config.toml
arch = "transformer"
model = "sound classifier"
dataset = "synthesized solo parts of chorales (CocoChorales)"
train_examples = 39062
gain_aug_db = 6
time_shift_ms = 100
n_mels = 40
hop_length = 160
input = "mfcc"
spec_augment = true
win_length = 400
targets = ["instrument"]
num_classes = 13
norm = "rmsnorm"
norm_position = "sandwich"
activation = "gelu"
mlp_ratio = 4
head_dim = 16
fused_qkv = true
bias = "all"
qk_norm = false
layer_scale_init = 0.1
parallel_block = false
inner_norm = false
drop_path = 0.15
subsampling = 2
layers = 6
width = 320
positions = "sincos"
pooling = "mean"
mixing = "mixup"
loss = "cross_entropy"
init = "kaiming_normal"
optimizer = "soap"
beta2 = 0.95
lr = 0.0017
beta1 = 0.95
shampoo_beta = 0.95
eps = 1e-08
precondition_frequency = 10
max_precond_dim = 1536
one_sided = true
adamw_lr_other_params = 0.0016
grad_clip = 0.5
ema_decay = 0.995
steps = 13100
batch_size = 256
epochs = 85.9
lr_schedule = "cosine"
final_lr_fraction = 0.01
warmup_steps = 2620
weight_decay = 0.1
adamw_weight_decay_other_params = 0
Rows from block 2 of a small sound classifier, named by matrix and row number. Rows with one number belong to one neuron. Each number is 128 + 32 x the weight over its row's rms, rounded and kept within 0 to 255. All counts start at 0.
After each neuron's rows are labels from the 100 clips, of 14848, where the neuron reaches its highest value: "responds to" is what is common among them; "lies over" is the class under the peak. Only what is clearly more common there than usual is listed. The data: synthesized solo parts of chorales (CocoChorales).
# fc1: MLP up (model.blocks.2.mlp.fc1.weight, 1280x320), inputs 256-319
# fc2: MLP down (model.blocks.2.mlp.fc2.weight, 320x1280, transposed), outputs 256-319

fc1.395 [119  87  95 193 121 108 145 109 154 122 115 105 135  99 118 143 181 174  97 127 112 139  99 165 160 116  86 100 171 105 139 125  82 167 108 126 122 167 108 124  90 164 128 125 135  58 112  92  88 152 137 122 173 160 168 118 195  81 148 122 114  98 105 111]
fc2.395 [ 78 166 131 144  88 127 135 198  86 130 152 107 167 143 150 141 110  90 135 131  94 103 112 119 114  88 137 109 137 167 107 136  95 101 168 149 141 118 141 135 101 134 146 112 134 217  94 112 115  95 177 140  77 115 142 123 136 139  73 112 108 149 174 143]
responds to: violin; note E5; note F#5; note D#5
lies over: E5; F#5

fc1.598 [144 141  87  54 142 123 122 165  95 129 120 158 143 136 130  75 152 139 159 164 139 128 118 123 194 133 170 101 142 166 121 220 170 144 134 173  85 113 106 121 111  89 129 119 123  93  62 190 134  72  89 118  97 105 178  93 132 124  97  70 209 171 121 125]
fc2.598 [ 89  95 145  94 155 130 127  93 183 177 217 132 196 125 149  84  89 164 107 135 117 170 128 131 182 182  78 143 150 127 151  69 154 145  91 102 168 151 180 165  92  92 130 155 137 136 172 100 112 154 166 123 125 126 134 142  96 116 103 146 146  90  71 122]
responds to: trombone; note G4; flute
lies over: G4

fc1.334 [ 85 111 119 119 138 150 105 116 122 153 161 122 140  93 108 104 106 113 104  36 134 108 114  93  81 121 136 116 108 141 134  98 116 150 131 105 119 168 161 142 112 138 119 157 119 137 140 126  49 119 152 149 136 109 123  99 129 163 116 148 140 109  98 157]
fc2.334 [178  88  98 143  54  80 142  48 100 137 134 116  83  91 176 122 100 105 125 190 102 125 120 137 142 100  92 121 103  90 133 129  75 103 138  84 131 103  51 106 127 144 119  68 145 106 183  96  96 135 100 149  93 147 141 144 158 120  82 165 100 107 183 109]
responds to: violin; note G#4; note A#4
lies over: G#4

fc1.375 [ 99 106  46 100 109  92 176  96 122 145 183 188 132 140 159  89  66 165 152 122 138 110 104 156 139 126 101  67 139 108 127 103 126 111 104 138  92 149 133 102 133 131 199  99 181  85 134 134 175  71 103 110 132 117 133  82  65 134 145 153 128 106 138 114]
fc2.375 [129 135 133 122  96 174 159 144 185 191 162 115 137 161 131 138  23 110 115 140 152  92 118 156 119  80 123 124 106  94 139 157 151 134 106 153 163 124 192 146 146 167 121 150  96  95 181 145 243 110 150 109 102 126 139 171  59  94 160 181 136 158 110 155]
responds to: saxophone; note C5; note A#4
lies over: C5

fc1.345 [129 129  82  37 152 122 159 110 164 140  61 174 126 138 160  92  79 120 157 119 129 158 199 102 100  92  71 100 100 142  83 129 151  90 145 146 105 167 163 145 128 102 121  68  80 105  92 137 170 132 122 172  90 132 131 147  76 166 102  99 137 145 126 114]
fc2.345 [119 139 130 118 108 140 132 183 145 122 187  77 181 141  89 154  59 147 166  89 188 158 111 107 122 143 115 142 135 137 115 163 120 137 119 153 164 117 165 110 102 150 104 121 144  99 113 119 140 112 107 138 131 114 170 118 107 127 169 176  85 115 107  80]
responds to: saxophone; note F4; note D#4
lies over: F4; D#4

fc1.604 [101  93 156  80  87  68 147 107 126 105 190 121 157 105 125 141 128 178 155  63 129 157 156 146  95 100 135 139 110  88 159 122 124 154 111 121  98 154 117 134  71 151 117  93 114 102 137 140  89 152 214 104 207 202  89 109 202  87 131 145 104  89 110 147]
fc2.604 [ 87 127 187 103 159  79 137 132 144 126 121 138 118 169 150 156 117  97 151 201 135 134  90 132 167 117  90 148 114 177 102 173  50 103 140  96 124 129 186 106 123 128  91 100 165 120 165  97 101 163 139  80 150 108 114  85 130 175 109 164  99 141 173 138]
responds to: violin; note F5; note E5; note G5
lies over: F5; A#5

fc1.447 [124 117 111 112 221 130  75 230  81 104  98 100 143 128 120  89  96  93 127 106 187 194 108  96 100 128 172 121 119 131 167 116 157  57 149  71  95 119 123  72 171 118  88 149 100 156  92 132 128 114 188 104 133 117  99  92  95 162 136 131 152 137  81 168]
fc2.447 [145 144 145 156  66 119 166 155 167 156 166 104 167  59  96 143 132 134 132 115 123  80 112 149  77 197 144 143 114 111 152 138 128 154 156  99 142  67 171  79 146 225  94 183 139 124  48 158 122 127 106 142 180 134 124  89 170  78 125  87 162  78 113  71]
responds to: trombone; note D4; note C#4; note E4
lies over: D4; C#4