Rows from block 2 of a small sound classifier, named by matrix and row number. Rows with one number belong to one neuron. Each number is 128 + 24 x the weight over its row's rms, rounded and kept within 0 to 255. All counts start at 0. Numbers have three digits each.
After each neuron's rows are labels from the 100 clips, of 14848, where the neuron reaches its highest value: "top examples" is what is common among them. Only what is clearly more common there than usual is listed. The data: synthesized solo parts of chorales (CocoChorales).
# fc1: MLP up (model.blocks.2.mlp.fc1.weight, 1280x320), inputs 0-63
# fc2: MLP down (model.blocks.2.mlp.fc2.weight, 320x1280, transposed), outputs 0-63

fc1.29:160110121137126132082102160134174155083146101158129174142124140138144173170115120126156143129120188110143175128103084105134145165087092172118102154114126149125157123141107102118116122122106108
fc2.29:145132178099160132132164146134122130140131130132159117105160133094145123144131122163143150117074135141128083156153126151134087157165145169117140185112143152144130105089155093108135133136126170
top examples: note D4; viola

fc1.217:155148153147108107146119108111084198140131132116102146114113119121123119161119128110153162119179102125123150157121142116181126145156149086093113107097105133096123137138167176081088103125145100
fc2.217:128173157087125144106155116141117107140119146157140138138101126147134120095110107127086121136078140127139073065111102116121099143050173135129152120139120141147140079156142126113118122157091113
top examples: note A4; violin; note B4; saxophone

fc1.80:103164114088150137153142113142127123145148132175105152087118144142143131131084127139118120142153098141137142115126134133119144136123126146143170090137150105129139098124132144132135161082133157
fc2.80:132141154141129160107128157143121136129125108101089085099129108132121075151092116096131121110162119126175148136109134125156139118141105089110098132108168143103149128107110056143151082167184102
top examples: note A4; note A#4; note C5; note B4

fc1.93:120144122106143123090136148115137134162090119121129116124162120137121148103129132099135161142136141109132123124086151126082124115119135124126118107100146095128142139188131110152140131153103154
fc2.93:109119088131153149165112125162098138131136138128129100136111109156145133116124145133105090127144112085168126169183135080150162133181134148118125158130143104101073087136138127125134145142148135
top examples: horn; note C5; note C#5; note A#4

fc1.108:111136129107160149137162130144136136106113122120129085132133135106110157085113123084107121125081074128131163136091118086142141101122119138113059094119093148125104116091141139138095128158118148
fc2.108:119136150091141141160096127127123132147135117130095146126127154124115178101096094121132123119144132172066091153054113149099091098125121134141091159090125102132106141177192143133149160091135115
top examples: oboe; note C#5; note C5; clarinet

fc1.34:115153178140156122103086182139119161115146134111131152156099103117155139154103120138142116115158147107081087118168130111187127089127153140118112136150104145113128126156151147090116114119117089
fc2.34:119125071120096146100127097117107131109116135152165124141150149121107085091153134161089093125122108142135131118123130102098151182143148116141110166111110122137168158138103128133132127135138132
top examples: note D4; cello; note C4; note D#4

fc1.285:152119151149113108140134117092114058097091113126143135146136083128136126099123145133097160095140140123150124082137149108128166075086118140163170122154130139107122136109097118113132137117110143
fc2.285:101109127110124166122108122146144178145154125115173116154097154096141133173132138147115127097122095149118115155132104118148127121165100154103120112149136122143123172121152113141148138127123118
top examples: oboe; note C5; note A#4; note D#5

fc1.231:142197120160111166093156147186110144156135104096138144115141115136129157115103099122124132102146130190166111094155139145155136106154136177098167152143079148164135137139110104100116138116117112
fc2.231:124154103150091104120087132121138151108106171128132131111097128147144125137143193090105163102128170120140108153200166118165140148129131106119110124137104120130137131113129108097135108088107183
top examples: note D4; trombone; note E4

fc1.325:104114128142171127077169132095141161108166119166148135077094149125161101125133154139146137122112133124124142138171138134120103144103117168140120166104158141118170145099085136095153154109153133
fc2.325:074161142104125174134126147105153091162106131120122094123125139152125106130114134176140138122102128142165114113139136111096130126101126135102144119118145139114133123103117108116143134106116095
top examples: note D4; tuba; bassoon; note D#4

fc1.575:114138141100148125127102106167108129120135111131102143135127088138119104139134106130107129135153112092078081176115112122136158166099144138132094146116150109121121112067160121125114125132145141
fc2.575:171131141149134106115116126115071149131117131155138173067187135103118126115110163106160096089113142130126165075121136173149069139151121116128147148143113166109109080163123109104119102159135109
top examples: note A4; cello; note E4; oboe

fc1.405:076143128129124114142163146160120087106135140174102122119128129140121113112116125139098107137131121153089169120136135172108140128099121096083123125115139117164112142118099125150122115152123141
fc2.405:172135173179112106143104085100136143119121114134114115150074134123145103083105135145134136118124093136109167103151140153118160134158093117167104157136099151133101121116147141100146114127142119
top examples: oboe; note G#4; note A#4

fc1.445:123143120160145143123116178147127135105126145108112107124134157142185158126145100145156130129133133153140110096134129148152126135131143123143148149074092121129139090129150120150104137118123145
fc2.445:136103172148171164145136141110138106109153103139144138112149127144102134148113092139114157147157118129148141150179121113103131106136081138139076120120103142146130174124132101128100116152038100
top examples: note A4; violin; note B4

fc1.291:100114090113141140162127151141141114095101152123189132097071126117139152136098101170128167144116144150106135150092118095121098149119138144154163091171089124133111070155077155086151142072131107
fc2.291:137124097156162103117095054142140169099128139113136106153144130077141119105153075140104101111137138136111143117176092117121153107141104117099109136142125120141127136123122144121124127134104141
top examples: oboe; note A#4; note C5

fc1.253:120121116146139150095104160135156119120124110096174114120154106090170127143133143152121121150166092129107124079123153156106146120107137163148109136148137157113136130098080146162142132105118150
fc2.253:094087119155095146120112122130138134139141138100167115103147142094114160134128094109091155095099125152180102188157131125135124095145121121152141116117157168120131146126152103159152093123121168
top examples: oboe; note B4; note C5; note G5

fc1.333:134116154145129102113106177146147089137148170125075104129103183122115113120170124127156172145130087105135115117173148133102115086123113155142098159134120107139122086109109081128129161125123126
fc2.333:124112147160137101131123131127124158136145175151124131173129127131111132131163131150143118146167149120143097123131168117164152117133140194137168145097069138153104177151132118175146158143124125
top examples: note A4; violin; note B4

fc1.183:092147122128165142133128148118142088098109116111142135132104102157111137153153107136160131142111156157130123135110092130146087172175127084133165163109128129114110090130140167146100117140174178
fc2.183:144115211137131127112099115138145136182158140154158163119150160152116113084140168135119113134130108125122157160138152161120127132158147127091083099134125135158106151126128134124141129120106116
top examples: note A4; flute; viola; note G4

fc1.304:080124102131133154168118117176150109124092165117162114135096120105151145114172097113110118123120137185117100129156088152103117129105154150167160100165122173131133175151124156130131113112121095
fc2.304:098151134147080103125143108108107156183098066123154140106129127112133081171142147141128151132124135163109123166148080060146111143123120167109121121134150125111117123076118108162145132132110152
top examples: oboe; note C#5; note C5; note B4