A small sound classifier, trained from scratch: soap at rate 0.0017.
Rows from block 2 of a small sound classifier, named by matrix and row number. Rows with one number belong to one neuron. Each number is 50 + 15 x the weight over its row's rms, rounded and kept within 0 to 99. All counts start at 0.
Before each neuron's rows are labels from the 100 clips, of 14848, where the neuron reaches its highest value: "strongest on" is what is common among them; "peak on" is the class under the peak. Only what is clearly more common there than usual is listed. The data: synthesized solo parts of chorales (CocoChorales).
# fc1: MLP up (model.blocks.2.mlp.fc1.weight, 1280x320), inputs 192-255
# fc2: MLP down (model.blocks.2.mlp.fc2.weight, 320x1280, transposed), outputs 192-255

strongest on: bassoon; note D3; note G3; note C#3
peak on: D3; C3
fc1.321:72 50 51 24 69 56 56 53 40 53 65 84 53 48 46 58 46 51 28 53 37 37 15 54 64 46 36 65 57 50 48 48 58 18 55 74 68 79 32 72 46 40 56 43 45 08 58 64 27 49 50 68 62 28 39 18 45 37 50 60 69 71 57 41
fc2.321:35 50 39 70 55 31 61 69 47 88 55 51 43 91 59 58 59 43 48 31 54 47 54 58 48 52 74 38 46 83 34 46 58 58 24 56 33 33 44 58 65 23 65 43 44 68 57 33 47 47 55 60 68 60 45 57 66 57 66 73 39 54 65 56

strongest on: trumpet; note G5; note F5
peak on: G5
fc1.106:32 85 57 67 55 58 38 47 63 57 19 46 47 57 35 16 32 63 49 64 62 67 52 62 62 20 41 70 48 58 39 73 52 37 42 64 54 40 63 75 68 54 74 52 45 39 43 69 55 42 74 53 58 27 43 70 55 48 80 40 34 48 52 74
fc2.106:55 44 56 56 40 64 44 41 69 38 68 57 21 59 32 53 35 63 46 47 38 48 63 43 42 71 42 64 43 58 36 15 47 45 58 51 46 51 20 45 46 72 39 14 31 62 34 61 47 62 34 34 55 53 29 63 38 56 52 46 49 67 33 59

strongest on: note A#4; violin; note C5; note G#4
peak on: A#4
fc1.731:43 62 51 59 66 46 63 21 36 56 48 33 69 49 53 31 64 46 79 28 37 55 40 33 29 39 72 69 12 40 46 71 37 80 29 30 53 56 49 51 39 72 31 52 59 55 46 54 40 74 34 37 60 45 43 33 57 68 41 70 85 34 45 32
fc2.731:56 62 48 44 37 77 46 66 40 96 46 71 42 61 73 62 60 46 45 20 68 72 40 64 47 76 78 51 77 70 36 43 62 85 72 63 46 38 44 69 50 48 45 48 57 46 54 42 70 32 37 71 40 64 67 43 60 79 35 53 55 43 54 59

strongest on: trumpet; note D5; note E5; note B4
peak on: D5
fc1.637:33 65 67 98 48 48 47 46 53 54 37 39 51 58 49 14 36 59 46 72 63 54 62 30 68 34 45 80 65 56 38 68 58 33 16 68 63 46 37 67 73 66 64 43 38 45 54 43 56 50 44 48 81 38 18 53 59 59 67 57 51 52 41 69
fc2.637:41 56 49 72 44 41 41 35 58 53 65 62 05 32 40 55 49 46 52 54 46 54 36 51 38 66 39 63 35 47 28 27 55 46 52 38 51 64 16 49 59 70 19 12 45 63 40 82 69 46 28 52 68 41 12 45 42 45 42 46 38 74 40 61

strongest on: note A#4; note A4; clarinet; note C5
peak on: A#4; A4
fc1.7:68 32 34 88 49 45 42 48 63 31 46 37 40 66 47 33 34 57 51 65 75 61 77 52 59 43 23 62 56 58 77 60 47 36 60 41 58 24 40 52 54 30 38 32 32 60 56 48 50 65 42 51 39 72 35 72 64 70 94 27 34 83 49 36
fc2.7:50 59 63 71 34 35 61 43 42 69 35 78 63 36 60 58 36 72 86 62 21 29 51 68 39 52 54 41 62 92 51 55 64 72 55 43 52 43 53 08 52 56 66 74 68 80 81 53 43 62 65 56 56 53 49 52 39 32 47 42 15 57 53 80

strongest on: viola; double bass
peak on: A3
fc1.676:56 38 63 48 75 52 39 51 44 43 63 69 40 62 29 38 52 54 20 49 51 81 53 23 35 30 48 41 61 44 78 48 64 60 40 34 31 46 66 27 56 56 51 79 53 49 69 58 57 47 31 41 56 37 73 56 43 45 62 16 55 31 54 39
fc2.676:59 82 52 53 16 58 38 28 82 48 71 43 55 46 50 20 60 45 67 81 48 66 61 38 47 50 55 74 58 59 39 31 49 76 67 39 75 54 62 53 72 47 54 26 55 58 41 71 22 50 34 45 21 22 55 48 39 59 43 69 34 55 32 68

strongest on: bassoon; note D4; note A#3; note C4
peak on: D4; A#3
fc1.621:78 26 43 29 83 28 58 43 45 69 40 39 41 40 52 37 22 36 49 41 36 43 57 58 38 71 42 48 62 31 52 50 40 39 51 43 63 60 23 39 39 65 67 42 46 24 45 79 42 64 71 34 39 67 51 20 43 15 49 61 47 56 59 33
fc2.621:49 49 44 34 53 03 50 74 44 28 67 39 37 42 61 51 32 58 39 54 61 57 41 56 42 20 53 53 51 57 45 62 53 44 36 48 18 62 53 48 64 50 32 48 50 49 38 44 99 22 58 40 18 65 20 53 47 76 63 42 60 44 23 75

strongest on: note A#4; violin; note C5; note G#4
peak on: A#4
fc1.404:54 60 63 52 41 59 63 41 71 37 50 41 56 56 48 34 43 67 47 46 70 34 41 54 44 54 49 43 64 52 38 48 44 36 25 59 33 24 52 50 71 56 69 61 67 50 61 31 53 59 50 57 85 41 47 36 67 53 48 45 35 22 52 36
fc2.404:53 27 36 48 80 43 65 60 58 42 21 58 26 46 64 57 62 44 58 64 64 53 39 72 77 48 56 61 51 66 40 58 50 38 68 58 44 37 47 46 24 54 43 60 47 50 31 49 49 60 84 58 35 76 64 58 46 58 40 39 67 42 39 58

strongest on: clarinet; note C5; note D#5; note D5
peak on: C5; D#5
fc1.603:56 55 49 44 49 21 81 46 27 47 44 53 58 43 35 52 10 78 45 64 43 66 45 49 66 45 26 83 44 57 59 70 43 45 56 30 42 39 13 27 81 65 57 50 61 31 44 40 58 62 45 43 47 54 36 25 39 45 70 31 62 50 32 21
fc2.603:35 60 40 32 61 44 63 50 27 55 62 64 35 41 37 63 60 66 62 43 51 47 56 69 50 61 63 50 60 59 52 53 59 14 40 50 53 59 65 49 74 58 36 31 55 51 42 84 28 63 43 48 26 70 46 62 63 74 54 30 50 48 25 61

strongest on: trumpet; trombone; note D#4
peak on: D#4
fc1.110:75 61 72 44 39 49 39 49 46 25 66 68 34 25 55 84 45 38 53 47 36 50 50 53 38 48 50 80 49 49 62 66 68 77 32 52 49 53 52 49 28 49 62 47 48 45 52 59 29 68 45 08 33 52 33 50 56 58 53 55 28 72 48 67
fc2.110:15 34 45 62 64 59 49 48 62 73 68 29 20 55 45 34 57 52 44 25 38 66 53 35 47 49 22 48 72 58 42 50 62 34 46 79 52 65 67 39 49 47 47 55 55 54 64 72 53 57 81 55 78 48 44 48 75 53 40 33 55 42 63 52

strongest on: note A#4; note A4; note C5
peak on: silence
fc1.367:57 18 51 56 46 54 66 48 40 68 22 71 32 36 39 67 73 62 66 67 24 54 78 59 34 35 60 43 33 54 37 53 60 22 70 37 68 54 59 50 52 23 36 56 61 59 47 42 52 65 17 79 76 40 83 30 51 46 40 50 06 43 47 35
fc2.367:79 34 51 91 52 54 28 53 34 76 55 56 86 75 14 49 42 55 55 54 68 60 55 41 32 58 19 41 60 59 70 46 18 52 60 26 53 56 19 50 68 38 51 66 54 24 53 62 41 48 30 72 51 71 52 55 40 75 55 43 56 55 39 47

strongest on: note A#4; horn; trombone; note G#4
peak on: A#4
fc1.427:56 72 64 56 76 35 48 16 51 65 38 67 42 46 67 63 37 60 64 45 66 22 60 48 47 39 84 55 58 42 32 33 32 73 60 61 40 32 72 29 42 53 59 48 54 60 61 46 52 49 41 55 63 63 46 84 38 56 49 51 51 47 60 62
fc2.427:60 47 63 52 39 58 43 70 64 60 64 36 65 57 58 59 41 82 56 49 40 54 34 48 31 19 59 24 24 37 23 61 39 56 56 66 81 41 61 45 46 64 65 37 57 42 85 30 51 29 33 78 65 79 63 35 77 48 54 70 37 44 44 46

strongest on: trumpet; note G5
peak on: silence
fc1.422:53 33 34 39 54 58 50 62 51 62 38 59 62 59 53 25 38 43 44 35 40 46 50 77 60 32 26 41 59 76 17 60 62 45 49 58 49 63 36 33 36 59 65 57 80 78 36 31 35 34 45 65 67 35 26 73 64 38 54 41 66 54 52 55
fc2.422:59 76 56 54 45 78 23 13 45 60 71 62 38 58 40 36 39 56 42 62 82 55 44 38 27 51 52 56 40 53 64 26 00 50 65 52 60 42 64 52 38 60 66 66 51 26 34 56 40 34 48 41 51 68 58 54 42 64 64 39 22 52 62 35

strongest on: bassoon; note D#4; note D4; note C4
peak on: D#4
fc1.340:85 32 81 40 85 41 47 48 33 61 31 38 47 49 27 67 67 40 40 51 43 48 57 51 28 68 54 69 60 42 55 63 52 37 38 52 72 45 35 66 28 37 37 65 47 35 52 51 54 45 42 41 44 49 67 33 30 06 60 48 48 47 49 48
fc2.340:64 59 44 44 64 28 63 65 67 50 57 33 35 50 70 61 48 58 53 42 63 32 43 54 33 21 55 53 38 67 60 53 54 40 47 36 28 61 52 64 60 59 14 49 56 39 35 39 68 32 50 43 29 50 22 47 63 61 37 50 64 59 32 54

strongest on: bassoon; note B3; note C#4; note A3
peak on: B3
fc1.200:66 49 44 56 55 34 35 69 43 44 49 36 21 31 44 44 55 36 44 43 56 74 61 67 62 69 50 45 70 55 43 49 46 35 51 68 55 40 24 38 39 51 66 69 56 54 43 47 39 25 63 31 34 59 67 22 58 33 48 64 56 60 34 46
fc2.200:43 60 84 34 52 49 43 62 68 67 54 48 38 51 51 47 59 44 40 56 68 25 22 52 43 38 64 53 61 63 26 56 68 28 32 25 35 71 50 60 57 61 50 71 51 50 45 56 43 09 46 60 52 55 54 66 64 32 26 22 24 66 21 45

strongest on: note A#4; viola; note A4; note B4
peak on: silence
fc1.189:53 46 44 61 40 36 37 60 50 44 51 76 46 82 55 48 23 65 23 66 40 55 50 28 62 49 49 48 79 52 41 48 21 50 59 40 25 38 53 50 64 54 84 54 59 63 42 44 76 28 39 31 64 57 52 38 28 39 84 34 32 59 24 65
fc2.189:33 65 67 63 22 45 31 67 46 52 44 63 45 35 40 43 67 55 52 47 60 52 60 42 29 29 29 49 11 21 58 78 34 63 45 45 49 25 54 40 72 63 59 75 54 19 49 78 37 48 41 60 50 49 45 55 40 47 66 47 49 68 53 34

strongest on: note A#4; oboe; flute; note A#5
peak on: A#4; A#5
fc1.588:60 42 03 34 49 47 79 34 38 43 30 64 54 45 39 67 28 36 59 60 21 35 31 61 46 48 51 66 53 63 69 49 70 50 54 57 38 58 37 43 54 07 42 38 39 50 36 48 39 72 54 51 35 41 23 27 35 48 36 52 50 31 83 68
fc2.588:21 32 29 51 67 43 48 54 71 38 56 56 22 48 50 70 70 18 68 61 71 48 81 47 39 63 54 64 29 51 37 59 33 40 70 36 67 35 46 28 48 33 46 41 39 66 59 33 80 47 59 34 63 15 38 56 25 38 49 53 37 40 60 84

strongest on: viola; note A#4; note F#4
peak on: A#4
fc1.122:14 07 41 45 20 15 75 53 52 53 41 63 50 49 74 34 21 75 58 28 44 75 43 63 76 65 53 55 36 59 36 55 61 72 66 90 29 59 43 69 42 43 79 32 37 43 53 67 42 53 40 44 55 49 39 39 43 50 57 17 43 33 22 70
fc2.122:29 55 68 62 56 30 35 71 62 59 88 62 80 41 35 29 61 66 45 60 50 58 40 58 54 24 59 61 73 53 42 24 46 20 63 49 41 57 41 61 42 25 32 63 41 45 61 43 63 54 81 44 63 57 58 58 49 58 63 78 57 71 75 74

strongest on: clarinet; note F#4; trumpet
peak on: F#4; B4
fc1.361:40 35 32 51 28 57 81 40 48 59 43 94 36 48 54 45 41 65 52 37 39 44 47 41 74 58 31 72 30 48 55 61 46 50 60 45 39 46 48 56 70 29 27 52 56 31 56 59 38 54 54 38 46 44 46 64 48 62 58 28 33 60 22 47
fc2.361:41 39 54 38 52 45 53 60 58 50 62 75 30 50 68 39 42 33 43 81 76 51 32 76 65 55 88 53 53 23 51 49 73 40 69 43 46 67 31 63 52 48 44 40 77 47 62 57 33 52 56 73 45 49 32 41 46 64 60 52 39 43 56 29